config = dict(
    model='image diffusion model',
    moe='top_k',
    expert_mlp_ratio=0.5,
    shared_expert=False,
    positions='sincos',
    residual_init='none',
    beta1=0.9,
    eps=1e-06,
    ema_decay=0.999,
    batch_size=128,
    weight_decay=0.3,
)
Rows from block 3 of a small image diffusion model, named by matrix and row number. Rows with one number within an expert belong to one neuron, the router's apart. Each number is 200 + 40 x the weight over its row's rms, rounded and kept within 0 to 999. All counts start at 0.
Before each expert's rows are labels from the 100 images, of 14976 (inputs lightly noised), where the router gives the expert most weight on average: "responds to" is what is common among them. Only what is clearly more common there than usual is listed. The data: photos with spoken descriptions (Open Images, Localized Narratives). In brackets: how many of the 100.
# router: router (model.blocks.3.mlp.router.weight, 4x384), inputs 288-383
# up: expert up (model.blocks.3.mlp.up, 4x192x384), inputs 288-383
# down: expert down (model.blocks.3.mlp.down, 4x384x192, transposed), outputs 288-383

# expert 0
responds to: text has "dark" (37)
router.0,193,181,221,245,201,191,241,168,177,220,291,175,241,153,198,135,165,189,231,178,193,261,164,192,154,191,233,163,219,240,187,228,204,201,156,209,247,223,221,240,187,211,219,225,226,210,210,212,174,173,201,201,230,206,267,152,228,203,178,202,207,293,190,244,157,214,194,182,133,171,132,0,263,211,207,252,215,200,178,215,159,243,170,187,244,211,182,179,213,162,235,316,228,230,176,210
up.0,189,206,193,157,206,164,248,170,158,226,240,221,210,186,163,204,264,214,180,149,188,199,228,251,199,227,222,198,234,215,221,241,269,103,179,153,112,150,162,195,190,156,235,209,209,119,233,158,158,147,234,146,270,240,219,261,236,141,189,199,193,197,123,196,148,146,131,212,255,200,291,192,131,226,132,267,149,145,154,251,240,191,140,180,152,173,174,218,206,187,136,212,228,222,233,181
down.0,184,206,196,194,251,164,223,223,225,268,147,203,131,227,238,261,179,137,295,289,199,258,249,213,175,179,143,196,243,190,203,215,216,158,144,216,282,217,258,153,159,229,218,168,164,234,190,147,174,228,196,172,164,108,268,114,218,228,165,220,174,173,186,171,221,241,260,234,227,248,118,248,189,184,276,244,233,235,293,164,209,273,191,237,242,197,252,249,204,134,201,188,197,316,263,176
up.1,207,186,217,212,140,209,191,197,204,162,257,178,193,211,185,164,169,185,150,165,257,223,137,181,136,217,219,255,215,303,133,239,224,203,145,173,189,227,262,166,123,231,91,208,216,189,245,229,203,150,225,197,215,248,248,173,197,284,178,231,239,238,214,205,160,195,158,242,149,259,136,89,207,205,165,302,244,165,170,201,222,167,182,179,248,238,165,192,161,232,193,258,249,173,222,194
down.1,147,175,193,189,228,177,223,243,220,172,196,223,144,196,252,219,185,208,236,268,210,158,236,199,184,193,199,173,219,196,179,131,216,256,173,174,196,253,183,250,225,202,182,127,194,190,190,159,294,239,168,223,230,148,155,217,184,150,200,211,134,195,176,88,221,212,204,230,218,157,268,165,227,149,194,207,151,158,201,210,188,179,249,178,208,293,279,181,232,159,178,173,187,185,260,208
up.2,147,198,212,189,184,237,275,206,215,234,232,190,222,222,234,231,145,183,148,202,176,122,252,158,238,148,113,217,175,191,198,145,194,239,225,120,235,219,252,280,213,185,156,192,205,210,194,190,178,220,266,193,219,151,182,96,160,202,162,193,221,199,149,134,201,206,233,150,236,287,256,178,157,176,204,199,249,224,175,205,100,152,270,109,134,176,94,185,115,217,187,218,137,247,234,226
down.2,177,207,196,145,209,193,187,206,195,176,208,230,207,146,184,203,228,200,273,243,264,226,164,167,259,211,262,175,195,226,223,102,197,149,112,167,173,208,183,219,262,228,206,165,228,146,194,159,266,188,169,159,164,144,204,225,192,191,239,222,156,161,211,191,176,189,95,245,190,213,192,242,244,185,259,131,142,197,251,158,219,244,91,258,210,230,199,209,236,127,177,179,217,246,171,217
up.3,169,121,151,161,130,243,190,192,247,161,181,244,243,189,308,250,242,199,133,246,203,257,223,292,161,221,210,258,207,172,191,267,241,183,256,236,189,146,232,159,115,177,221,246,254,200,254,281,331,225,191,179,200,224,166,273,165,194,188,108,107,198,164,211,216,191,222,132,192,215,168,197,194,168,231,215,119,228,227,240,201,193,217,203,210,226,231,183,263,270,218,222,302,206,198,237
down.3,190,164,188,188,215,226,227,212,226,159,198,202,238,121,178,217,197,220,105,233,183,63,188,216,286,118,200,182,196,180,223,239,176,203,205,255,263,156,186,273,217,231,237,257,191,103,206,168,260,201,135,187,204,228,177,143,111,236,256,219,229,163,183,165,285,176,210,133,244,240,274,220,163,199,206,205,181,227,198,175,162,177,253,204,138,196,173,275,217,263,140,268,196,250,172,261
up.4,171,199,204,128,185,208,201,184,243,271,160,255,195,236,231,210,253,210,268,218,184,167,273,220,225,164,191,188,192,167,152,205,146,123,211,206,187,228,223,271,228,214,192,214,255,193,274,273,264,143,220,210,306,175,176,202,243,176,226,253,200,168,226,143,222,243,320,160,202,190,234,195,258,88,262,228,207,189,191,210,142,267,156,187,184,219,180,223,225,228,213,66,192,195,189,178
down.4,226,146,154,156,162,229,173,206,208,225,204,140,188,279,300,212,192,173,259,312,187,146,259,260,159,234,158,216,154,182,198,180,175,213,201,266,269,178,170,245,178,197,150,190,148,181,200,142,219,148,183,258,241,144,121,275,258,237,202,226,166,272,185,129,122,260,228,200,137,228,239,231,265,77,183,207,206,147,211,196,158,152,205,189,193,251,231,193,207,158,166,194,215,240,229,109
up.5,165,201,166,182,149,221,271,217,230,252,173,262,180,251,140,248,193,228,220,259,156,202,204,190,208,273,220,149,224,239,125,217,205,166,155,196,214,192,142,260,199,274,247,246,201,200,180,145,186,289,93,201,202,157,180,219,83,185,185,234,139,198,258,276,237,255,196,163,149,235,204,128,234,244,194,241,199,183,204,198,205,196,163,182,218,134,155,191,243,179,175,254,230,206,179,209
down.5,174,161,216,134,206,259,218,231,193,205,178,231,137,210,197,207,128,112,178,140,268,188,203,203,169,188,174,248,197,214,160,139,198,209,201,192,214,141,157,151,161,196,101,202,212,204,241,160,226,129,275,223,298,180,176,187,200,195,203,148,198,159,109,163,267,87,166,284,186,242,240,178,156,184,148,173,152,179,152,211,168,125,214,179,158,261,270,243,181,226,174,123,135,161,215,226
up.6,223,218,226,162,215,231,208,164,220,244,239,192,175,227,213,228,257,217,258,216,183,150,170,172,264,176,184,197,221,219,235,129,173,151,208,124,246,230,231,271,280,252,205,196,222,95,191,112,246,185,226,223,254,197,168,118,121,179,166,193,182,155,163,165,242,182,153,136,264,264,248,253,256,160,212,232,209,205,144,209,174,182,116,240,119,192,198,213,194,175,163,163,171,200,226,214
down.6,226,251,232,221,233,169,227,187,165,226,190,193,176,233,198,182,206,183,230,204,169,199,222,182,137,197,250,241,249,184,129,247,222,173,170,179,230,179,218,198,157,244,234,235,161,205,201,203,198,207,197,218,208,197,276,345,285,199,215,213,220,195,195,241,172,176,240,244,226,156,101,234,171,200,124,208,240,134,260,178,262,197,165,262,236,228,235,237,274,212,163,217,229,156,185,191
up.7,186,175,169,160,127,190,159,192,264,197,246,162,238,280,211,178,161,151,158,207,167,183,133,189,177,207,175,209,199,212,178,230,157,217,258,247,236,256,236,221,183,244,102,267,185,218,174,229,194,180,156,192,236,241,184,212,221,243,268,196,271,201,224,210,120,175,199,210,195,189,261,182,193,177,183,305,211,235,200,194,245,215,123,220,204,238,196,146,194,281,170,197,226,169,203,208
down.7,178,165,142,171,218,169,224,227,164,170,234,259,185,224,269,167,214,199,226,189,332,242,274,219,226,189,212,199,166,219,162,167,319,297,242,235,214,198,204,159,213,232,136,155,190,197,185,117,283,187,151,173,165,172,189,209,255,151,195,236,150,194,220,152,190,216,144,227,230,202,216,170,207,173,179,190,208,137,245,193,200,148,160,106,252,250,217,175,170,223,187,269,204,176,245,226
up.8,184,229,225,202,201,244,225,243,207,253,244,271,253,219,270,223,137,161,239,249,245,248,196,202,278,162,176,236,131,147,214,169,214,188,221,132,231,220,228,239,257,221,228,204,247,88,226,235,173,191,195,239,166,207,191,201,196,224,194,201,216,213,221,143,197,185,259,111,242,216,222,234,208,157,243,235,208,263,136,180,181,185,135,145,193,162,154,181,166,179,211,154,120,227,230,230
down.8,213,187,199,217,208,186,236,204,215,198,197,228,159,245,232,196,217,251,184,223,240,185,214,235,176,176,269,249,216,266,122,195,157,244,229,285,233,176,168,147,187,212,234,194,157,221,189,126,227,237,181,171,201,114,232,329,233,186,239,218,177,190,264,191,159,226,198,179,249,238,127,226,216,166,188,155,217,178,249,257,281,236,212,247,239,212,201,192,233,195,196,278,286,189,240,166
up.10,286,288,207,196,195,160,224,144,229,239,246,182,202,238,171,195,194,192,134,176,153,192,196,192,205,237,210,175,205,201,192,230,117,156,169,240,206,243,163,231,214,205,172,170,223,166,187,79,229,182,165,257,169,143,130,227,172,168,220,213,171,135,213,232,141,267,112,223,260,143,281,156,236,226,212,343,180,158,155,192,236,228,214,209,237,219,243,194,164,233,231,198,125,230,170,231
down.10,193,246,207,141,172,179,222,206,209,257,223,158,222,188,143,192,155,184,149,172,230,155,227,215,184,205,192,222,148,201,273,116,143,200,196,217,259,244,144,132,206,180,134,179,138,167,185,233,235,172,282,210,203,119,165,229,190,226,224,299,261,140,196,144,199,213,220,213,211,147,230,177,198,193,219,202,221,118,182,183,180,238,206,174,149,178,225,225,130,220,142,133,146,162,183,316
up.11,195,203,146,57,135,190,189,172,172,204,227,183,176,213,168,176,141,172,193,209,167,248,164,229,232,242,262,230,189,167,220,167,189,108,210,224,160,209,216,213,188,222,162,185,195,176,219,94,277,168,210,178,144,149,215,263,172,185,221,186,187,93,187,172,219,230,209,177,209,204,192,208,227,181,169,162,170,187,280,169,239,248,114,211,177,189,228,194,257,243,197,153,224,161,207,200
down.11,158,155,156,212,150,198,162,217,256,213,171,159,177,192,180,261,248,208,220,256,225,237,215,231,164,249,186,193,249,237,201,103,199,239,156,240,244,248,254,239,235,233,230,175,222,203,222,235,242,264,172,239,235,154,136,159,178,209,153,224,189,294,227,202,235,185,297,243,220,270,182,226,221,141,211,213,248,225,229,199,203,244,204,221,248,235,199,257,243,156,222,144,201,246,221,185

# expert 1
responds to: text has "grass" (35); text has "plants" (30)
router.1,183,207,147,138,180,109,193,148,264,284,256,236,205,258,146,224,231,275,181,168,166,206,220,254,234,287,185,236,222,183,253,277,241,150,199,166,179,239,217,249,202,186,181,162,207,202,267,163,139,189,171,241,262,246,210,200,236,235,231,279,177,147,154,233,217,208,221,220,216,220,248,166,186,175,189,214,190,181,263,192,139,258,229,159,210,132,158,225,202,248,182,94,149,238,249,192
up.0,200,247,210,165,178,233,212,185,179,166,201,158,296,104,158,220,194,121,253,154,237,261,171,182,156,211,240,183,179,293,146,236,249,147,246,235,229,296,156,99,151,193,246,267,178,132,207,214,217,186,236,158,255,159,152,211,243,237,205,172,279,206,213,230,233,154,258,146,197,135,169,144,123,233,130,208,169,206,109,215,262,145,207,112,207,183,169,243,159,255,127,196,207,180,192,207
down.0,199,199,209,166,161,287,216,234,239,192,181,242,246,140,158,245,211,233,195,205,224,145,173,241,191,185,210,186,191,180,131,206,178,236,166,220,308,216,226,184,188,207,230,258,183,222,137,196,187,217,210,192,305,188,151,167,218,259,211,204,248,170,235,210,258,137,209,131,198,154,179,200,159,161,131,216,215,239,238,166,210,173,165,238,193,298,219,239,231,214,157,187,209,198,148,136
up.1,211,165,199,118,196,230,192,201,275,223,198,186,187,234,212,153,249,250,201,232,217,221,139,198,155,208,226,242,151,190,190,222,193,172,180,217,234,193,157,174,224,244,216,196,224,186,235,224,226,228,204,162,269,236,227,255,241,206,205,152,123,147,206,190,155,241,194,183,169,179,176,213,241,98,154,167,103,237,195,130,235,227,163,266,153,208,228,168,241,160,238,129,227,122,161,150
down.1,147,122,143,180,215,251,217,211,188,181,189,224,195,121,218,244,95,186,204,203,189,143,228,107,122,198,165,211,309,255,187,119,196,197,186,148,156,236,224,236,190,229,142,168,210,240,206,200,254,183,220,224,186,179,124,204,144,169,180,160,262,200,179,144,198,219,140,240,178,153,263,156,184,220,187,176,130,185,216,188,171,128,229,224,238,127,215,193,183,204,173,162,152,266,204,255
up.2,160,188,179,99,160,177,167,153,212,198,255,169,202,231,171,204,163,290,249,153,155,179,184,222,260,248,155,189,180,147,231,246,183,143,211,189,96,187,201,225,232,196,156,170,254,190,268,177,152,105,223,215,226,161,250,197,157,188,280,206,260,182,186,180,253,233,198,246,274,239,232,194,205,204,234,278,243,210,143,178,185,196,198,237,157,185,169,239,199,289,190,133,187,156,184,186
down.2,176,214,234,175,241,167,233,194,249,194,185,202,185,200,238,162,219,158,182,235,200,171,259,175,149,151,203,220,131,141,189,165,136,267,211,176,266,192,214,160,165,170,181,157,131,234,143,183,155,214,225,256,174,209,216,223,171,138,139,231,200,211,204,150,147,264,189,270,214,238,234,217,142,159,192,183,230,187,213,235,228,197,258,132,185,266,253,160,203,175,144,141,186,106,179,150
up.4,194,192,240,196,190,235,217,180,226,218,218,209,212,212,201,227,115,159,211,219,231,209,178,145,286,209,180,232,202,166,143,202,159,180,227,170,188,220,261,226,200,233,172,250,236,144,177,203,246,234,306,222,161,189,177,170,184,189,172,243,256,214,182,164,223,216,195,173,129,242,180,126,205,144,248,213,202,247,193,217,250,190,160,261,221,169,168,241,210,234,202,211,200,232,196,251
down.4,217,224,256,206,291,245,261,241,208,211,180,220,239,190,236,257,237,184,213,190,211,237,231,223,209,210,219,225,216,230,225,253,211,260,214,215,205,183,223,168,178,194,148,166,199,217,206,189,195,215,185,134,225,254,252,132,188,225,125,104,186,196,202,214,248,194,221,260,217,123,168,263,195,162,155,134,242,186,191,172,223,161,111,207,160,209,281,148,211,209,185,164,169,145,116,148
up.5,165,224,181,138,171,228,203,204,121,171,249,151,243,166,179,168,179,182,149,168,200,201,154,247,275,159,169,247,134,235,229,149,252,214,242,207,184,244,221,151,215,209,184,257,172,236,162,176,200,177,138,192,189,197,207,176,193,205,175,275,272,193,267,202,218,148,146,157,186,267,195,187,238,232,232,162,240,235,159,200,183,157,113,235,167,143,146,255,162,164,202,250,210,203,248,206
down.5,213,202,194,186,217,190,184,224,130,147,204,158,188,129,217,211,189,262,230,204,276,246,170,201,233,235,237,141,252,196,159,132,274,210,142,223,194,173,187,189,189,233,261,245,193,180,217,175,224,180,133,218,182,204,229,234,222,213,224,178,167,221,264,286,180,173,155,223,158,215,142,249,252,221,165,126,218,140,281,270,187,198,160,288,209,220,229,213,242,139,216,262,280,220,261,183
up.7,242,198,203,167,184,221,204,212,270,159,255,159,206,175,243,137,178,267,127,177,179,279,198,284,232,211,202,241,184,209,232,188,240,165,278,161,146,256,245,166,202,197,213,218,253,186,257,191,222,191,98,210,241,170,134,205,148,211,174,173,159,226,250,190,204,186,122,218,252,209,154,178,261,209,218,176,149,187,115,210,206,158,132,217,117,128,151,190,225,188,175,145,208,229,247,259
down.7,211,173,229,239,219,237,202,232,192,203,229,242,284,258,227,201,179,154,311,211,165,262,194,174,197,224,203,178,212,118,186,126,223,221,179,251,164,181,225,183,177,244,179,244,230,239,207,247,206,228,184,248,126,168,252,232,202,192,237,278,161,214,176,151,109,139,156,255,219,128,105,164,255,224,250,177,125,128,232,174,232,191,199,240,195,241,238,218,259,145,185,249,244,186,185,216
up.8,240,210,200,196,147,290,252,173,187,245,156,250,206,208,224,163,190,183,154,250,284,230,179,286,195,209,153,227,143,242,146,119,217,106,278,221,210,262,223,195,193,275,229,218,149,185,215,291,185,210,228,224,197,201,184,184,201,249,179,238,206,189,267,160,146,248,189,154,204,207,256,189,169,148,158,233,214,234,171,187,185,168,168,202,240,198,148,186,237,201,209,214,210,223,208,177
down.8,186,140,157,181,172,233,213,214,213,165,189,272,198,182,243,218,226,213,252,223,263,202,187,170,233,200,210,134,312,223,144,178,209,225,212,249,192,178,258,263,243,198,222,209,177,209,202,167,234,261,141,158,139,159,222,230,272,114,249,178,171,223,238,164,179,217,186,174,178,151,175,214,239,124,251,205,125,231,161,216,177,176,154,209,214,139,199,179,191,212,195,217,273,231,207,225
up.9,287,230,275,282,221,285,252,224,250,259,222,283,192,224,234,121,197,229,241,190,235,177,161,228,220,151,178,149,198,229,230,182,238,204,211,141,169,189,168,184,176,243,188,226,158,227,186,214,191,150,234,189,196,233,285,227,205,252,218,203,223,265,193,198,168,115,147,133,259,208,189,222,205,233,157,231,219,218,185,208,159,198,187,200,154,148,165,214,180,210,194,231,214,202,259,184
down.9,195,209,224,154,162,213,258,243,228,204,247,174,212,188,213,266,206,198,192,230,219,170,198,261,149,218,165,143,221,218,226,247,220,154,162,231,184,120,132,206,192,201,203,148,259,234,217,129,223,218,227,159,168,280,193,193,226,182,258,168,166,203,189,237,217,256,317,166,207,209,233,157,243,253,210,216,241,167,164,219,232,256,192,197,178,200,190,202,208,221,176,170,182,242,218,124
up.11,229,188,176,140,128,202,164,214,234,154,189,165,229,204,222,227,228,130,86,210,180,139,168,121,201,207,210,202,132,134,230,231,241,230,173,253,208,231,191,266,234,181,213,198,186,194,197,210,169,244,223,228,272,189,202,237,169,204,255,210,154,225,225,245,195,261,252,138,205,245,184,144,215,214,282,159,238,260,160,208,235,182,235,194,212,217,172,163,208,180,235,231,256,185,157,236
down.11,158,281,220,108,197,199,189,186,193,202,220,154,190,220,210,142,262,151,175,212,222,216,189,191,132,150,175,203,155,246,269,154,176,151,231,237,237,229,169,275,286,163,270,203,121,193,146,110,198,180,172,187,155,204,216,241,237,98,215,192,199,141,132,195,170,156,345,188,291,252,265,192,149,185,210,148,234,179,147,186,185,200,153,174,152,181,213,189,173,164,151,149,211,216,241,204
up.12,260,253,215,222,173,213,232,203,208,192,175,193,230,273,184,219,196,248,265,219,176,199,202,134,211,281,205,193,219,174,202,202,219,213,195,158,195,238,161,242,221,267,210,216,224,236,165,242,161,208,164,223,199,198,152,232,162,233,189,230,163,157,279,257,124,234,153,131,211,228,107,72,229,214,246,317,107,224,183,142,311,202,201,234,247,145,90,132,193,180,280,220,202,222,126,204
down.12,187,256,149,136,124,177,270,182,166,204,202,266,196,207,229,190,190,181,200,236,175,139,239,211,203,185,166,228,180,147,209,162,240,151,178,234,169,235,164,142,205,175,220,230,118,203,221,150,189,238,249,165,143,239,217,236,198,129,223,175,217,163,139,145,212,176,254,222,255,182,187,154,174,193,249,250,262,184,134,234,142,156,226,178,182,215,234,229,160,183,122,230,225,162,245,267
up.13,260,267,156,173,126,185,190,204,139,229,188,223,220,261,163,200,160,204,193,193,171,247,181,170,246,291,258,169,197,137,150,249,153,164,229,264,211,188,149,231,177,225,265,222,272,236,197,171,136,175,157,191,200,184,177,237,209,258,272,237,128,242,252,254,153,225,209,71,167,189,157,169,212,289,237,252,142,236,166,209,247,174,247,248,232,188,177,158,146,217,286,288,209,208,175,232
down.13,243,223,217,150,169,214,173,215,243,210,192,192,206,181,246,225,138,175,199,201,248,179,167,207,243,186,112,232,198,131,186,147,214,171,153,228,187,196,168,105,182,175,195,218,143,210,196,231,229,188,177,128,179,181,157,264,222,115,198,170,184,171,143,78,179,130,178,260,180,141,223,131,135,175,149,141,178,87,196,171,236,211,203,176,126,243,214,276,200,224,122,127,159,174,204,280

# expert 3
responds to: text has "sky" (52)
router.3,256,217,277,224,172,212,222,121,224,230,165,238,153,266,228,99,221,212,230,221,212,175,207,179,197,163,180,276,227,158,189,182,111,237,243,186,115,246,226,147,185,183,127,259,192,194,147,268,151,161,194,213,216,195,250,204,200,246,209,167,209,161,203,166,161,160,155,247,223,226,170,162,148,147,179,261,196,215,100,187,267,167,220,268,167,223,237,164,209,186,185,133,205,113,179,155
up.0,153,191,182,137,198,112,194,231,221,220,211,178,258,223,185,246,246,181,271,236,215,119,186,195,237,170,155,152,178,197,229,198,158,245,154,132,219,216,188,237,228,226,168,210,240,181,174,214,237,234,164,207,193,205,161,170,152,174,204,239,252,208,167,144,220,254,196,223,212,240,245,260,225,204,270,300,254,198,150,157,149,198,189,182,125,225,284,224,189,194,151,155,146,214,107,176
down.0,197,271,208,121,123,144,204,81,178,192,216,157,256,189,178,191,223,196,198,197,147,247,241,194,275,160,232,217,170,162,202,109,163,217,148,228,106,166,253,167,209,273,206,230,161,161,190,301,249,259,247,247,217,211,157,191,195,275,212,251,220,259,213,247,151,189,190,254,226,230,146,134,172,154,179,148,191,206,166,163,233,222,162,230,179,164,122,193,178,196,220,170,211,222,200,224
up.1,230,200,178,211,182,168,193,147,174,164,186,162,222,174,237,157,238,178,151,240,251,191,224,268,187,257,273,186,180,258,203,206,210,219,170,268,275,302,199,239,191,223,119,158,252,206,120,228,184,156,174,160,154,187,158,220,161,237,216,237,134,261,211,180,152,309,84,218,202,188,196,170,263,233,211,197,163,223,163,260,228,196,195,195,268,242,168,178,262,152,151,226,264,186,160,209
down.1,179,187,278,233,215,197,200,186,207,190,210,163,236,274,199,212,218,112,157,171,195,202,200,124,180,197,239,268,153,249,202,178,136,210,247,180,267,126,303,178,150,218,273,257,167,196,236,210,142,174,193,246,185,262,218,211,157,260,148,139,217,134,215,220,209,116,227,195,144,160,227,196,116,182,233,151,257,229,300,186,248,266,156,133,195,153,192,229,152,283,228,244,199,182,181,181
up.2,223,146,136,174,89,165,118,188,207,188,216,208,229,283,196,286,191,210,178,212,162,232,150,201,146,191,210,174,276,209,156,208,189,188,149,224,192,167,238,154,166,219,159,251,201,232,195,223,181,158,209,199,154,203,147,154,166,232,163,140,182,254,171,239,161,171,200,182,117,174,157,143,142,246,291,267,200,221,238,195,200,172,235,193,268,178,199,244,254,159,224,277,219,229,164,180
down.2,135,178,177,215,227,195,191,219,181,213,221,205,168,135,166,208,167,146,134,198,121,107,190,66,195,132,249,234,162,181,149,226,250,222,230,148,191,247,200,190,220,182,150,217,180,176,211,221,220,197,255,210,243,196,124,200,220,257,199,269,321,164,162,195,177,184,236,141,232,218,226,125,225,207,143,224,215,145,258,97,141,208,202,186,203,187,262,207,192,201,139,243,208,228,144,220
up.3,221,238,226,186,190,165,221,160,222,183,165,175,206,201,188,157,218,212,129,181,170,209,230,236,180,206,221,263,183,161,219,314,178,218,216,204,143,203,233,191,143,139,126,200,169,257,187,211,185,174,224,207,253,174,240,172,212,238,197,233,184,234,195,221,241,275,233,228,164,194,198,163,165,182,184,282,238,180,224,247,96,177,274,206,211,189,229,237,161,252,192,124,214,179,211,122
down.3,175,184,201,215,256,157,195,204,170,154,195,229,198,172,228,243,205,251,261,191,227,302,213,213,150,221,201,142,191,167,205,200,238,235,197,216,255,219,168,238,234,251,263,162,191,155,205,98,217,175,116,229,121,207,272,253,214,83,236,223,144,197,266,207,189,215,141,242,234,180,169,201,292,239,212,206,178,134,224,236,191,216,183,184,283,211,262,239,253,174,191,241,241,168,186,221
up.4,192,258,215,196,185,209,196,224,126,262,194,233,195,183,241,270,225,177,235,249,198,182,162,225,222,237,203,203,209,188,149,173,188,165,190,104,211,234,198,305,239,304,266,203,246,117,205,177,198,184,193,197,101,248,196,232,214,221,167,228,198,151,168,139,186,195,172,200,230,231,272,232,207,216,265,149,212,271,214,214,216,193,108,214,220,181,163,169,168,127,212,222,112,253,203,216
down.4,217,194,194,189,195,198,218,186,172,164,207,200,173,185,250,220,232,241,269,231,256,190,219,188,238,216,202,153,214,283,132,165,135,161,153,258,213,166,215,244,207,206,296,237,184,148,190,193,205,186,172,240,191,162,215,313,187,200,217,210,184,178,325,227,143,204,136,186,235,193,137,186,226,185,218,157,161,186,288,235,287,298,155,261,212,217,196,184,231,153,237,203,259,218,195,146
up.5,199,166,175,142,173,204,189,243,230,227,224,116,300,245,178,205,128,163,297,197,196,200,199,192,248,185,189,151,177,217,181,165,198,192,175,219,224,234,189,253,214,252,220,191,213,191,207,274,224,246,233,142,233,210,167,175,156,115,165,222,189,160,151,198,238,167,289,160,216,149,223,186,159,197,195,224,199,206,119,204,278,271,190,174,130,178,167,152,197,210,235,182,158,193,128,250
down.5,215,218,160,185,176,180,195,232,205,218,212,192,209,173,231,261,246,243,249,176,211,229,193,207,262,237,226,215,198,283,257,254,202,148,270,231,166,204,209,210,222,214,239,205,192,157,247,244,213,227,267,204,207,265,176,198,237,255,226,182,241,296,215,237,178,249,191,138,189,261,178,186,250,167,260,158,218,311,224,166,214,253,175,186,219,166,227,182,187,163,237,273,148,217,243,118
up.6,228,212,239,199,135,274,221,158,147,153,139,244,165,148,218,236,189,269,155,187,198,219,140,250,199,230,172,202,216,284,120,207,233,171,265,217,195,177,191,166,133,269,228,268,209,219,230,277,229,235,184,180,123,245,206,196,171,235,194,217,154,183,240,169,258,201,163,200,160,238,167,131,180,166,168,287,128,213,229,185,243,215,264,185,258,214,179,198,270,248,184,232,252,198,228,175
down.6,207,172,251,214,159,228,197,184,166,181,124,194,213,164,197,181,224,210,148,215,204,138,216,311,306,177,161,173,197,206,233,176,228,224,209,248,232,262,206,270,204,178,176,199,241,207,212,254,217,302,175,154,200,228,196,176,176,200,210,178,202,225,159,112,260,186,201,221,194,199,232,167,190,147,195,180,138,200,163,182,97,171,213,161,175,234,195,157,187,241,194,226,254,165,219,312
up.7,234,180,223,130,153,244,181,189,215,254,166,229,207,144,197,319,228,104,316,246,252,304,228,220,227,226,175,129,256,215,210,178,126,171,182,223,237,237,203,211,319,256,166,223,95,215,205,267,274,264,183,298,181,185,176,179,212,202,148,160,186,151,152,162,192,231,213,186,199,146,206,193,184,123,243,183,218,230,193,257,172,208,183,215,160,208,179,228,270,173,254,158,190,211,233,235
down.7,179,258,178,167,211,169,196,176,217,181,187,160,184,231,239,170,232,225,263,187,202,206,240,231,242,152,184,185,177,139,175,176,205,215,235,193,221,199,244,125,193,241,217,176,229,201,247,201,126,199,259,150,183,166,231,191,122,247,188,220,142,294,142,156,221,217,213,220,121,180,179,171,171,192,207,213,183,162,168,178,163,197,216,153,192,196,253,175,190,244,152,99,172,171,209,111
up.8,164,179,237,146,202,188,231,197,240,257,233,184,215,216,221,165,159,150,155,178,234,188,181,254,198,187,178,210,155,221,237,164,168,182,169,132,189,240,310,171,97,162,123,206,170,127,170,271,224,175,258,176,247,213,226,184,202,188,185,261,220,190,151,172,176,189,215,190,198,206,222,118,206,154,219,225,250,228,338,220,177,312,123,148,184,192,222,198,185,182,172,109,195,192,211,162
down.8,192,210,263,143,204,205,177,239,246,220,190,154,167,148,236,204,196,170,224,118,164,214,183,158,174,136,139,230,196,172,117,171,192,164,182,221,253,144,111,174,239,156,206,169,221,221,208,154,249,194,171,189,211,222,220,199,219,135,180,170,188,164,154,132,246,150,185,212,167,214,187,180,202,153,131,91,159,146,154,152,169,201,242,225,194,262,231,264,207,159,166,89,209,175,143,232
up.9,224,182,212,191,193,187,199,178,237,265,163,219,221,157,183,225,176,146,226,197,117,110,176,250,209,234,241,173,229,217,182,261,136,181,169,226,198,237,129,263,194,259,206,111,141,199,164,222,215,221,240,210,172,206,257,167,131,214,213,222,183,203,176,206,214,234,89,224,162,160,197,247,188,215,311,263,260,225,295,207,155,252,218,145,231,148,189,206,224,173,266,229,199,224,160,163
down.9,208,183,237,210,197,231,176,227,191,238,218,201,206,145,119,257,255,245,294,189,164,203,137,244,252,268,179,127,242,217,169,221,147,203,172,143,204,214,185,244,199,175,261,163,164,177,233,228,156,189,226,249,141,180,204,198,137,259,189,205,155,213,168,169,243,212,98,248,174,124,188,232,169,219,271,197,217,240,264,185,234,239,212,183,192,188,190,214,234,138,267,201,201,187,151,193
up.10,176,166,171,155,186,191,269,221,153,201,266,196,205,189,184,188,173,241,268,176,210,190,119,197,141,231,238,199,241,217,241,151,247,188,188,205,135,274,174,143,191,207,164,143,189,182,127,204,221,181,227,194,204,191,211,219,203,229,190,217,259,94,167,193,170,227,104,264,149,186,164,224,183,309,186,291,215,149,201,178,256,192,189,203,154,203,270,190,186,236,225,201,182,208,245,196
down.10,177,240,143,135,203,164,188,195,161,193,245,214,226,131,211,201,260,227,220,197,186,175,208,218,197,193,226,185,220,211,189,253,238,199,209,148,208,184,144,166,216,200,178,157,187,176,135,259,174,181,209,229,249,207,165,228,181,246,161,200,126,264,207,224,179,242,141,199,166,236,223,116,184,192,181,228,211,75,200,145,172,211,153,164,226,242,148,240,175,215,211,163,151,188,134,167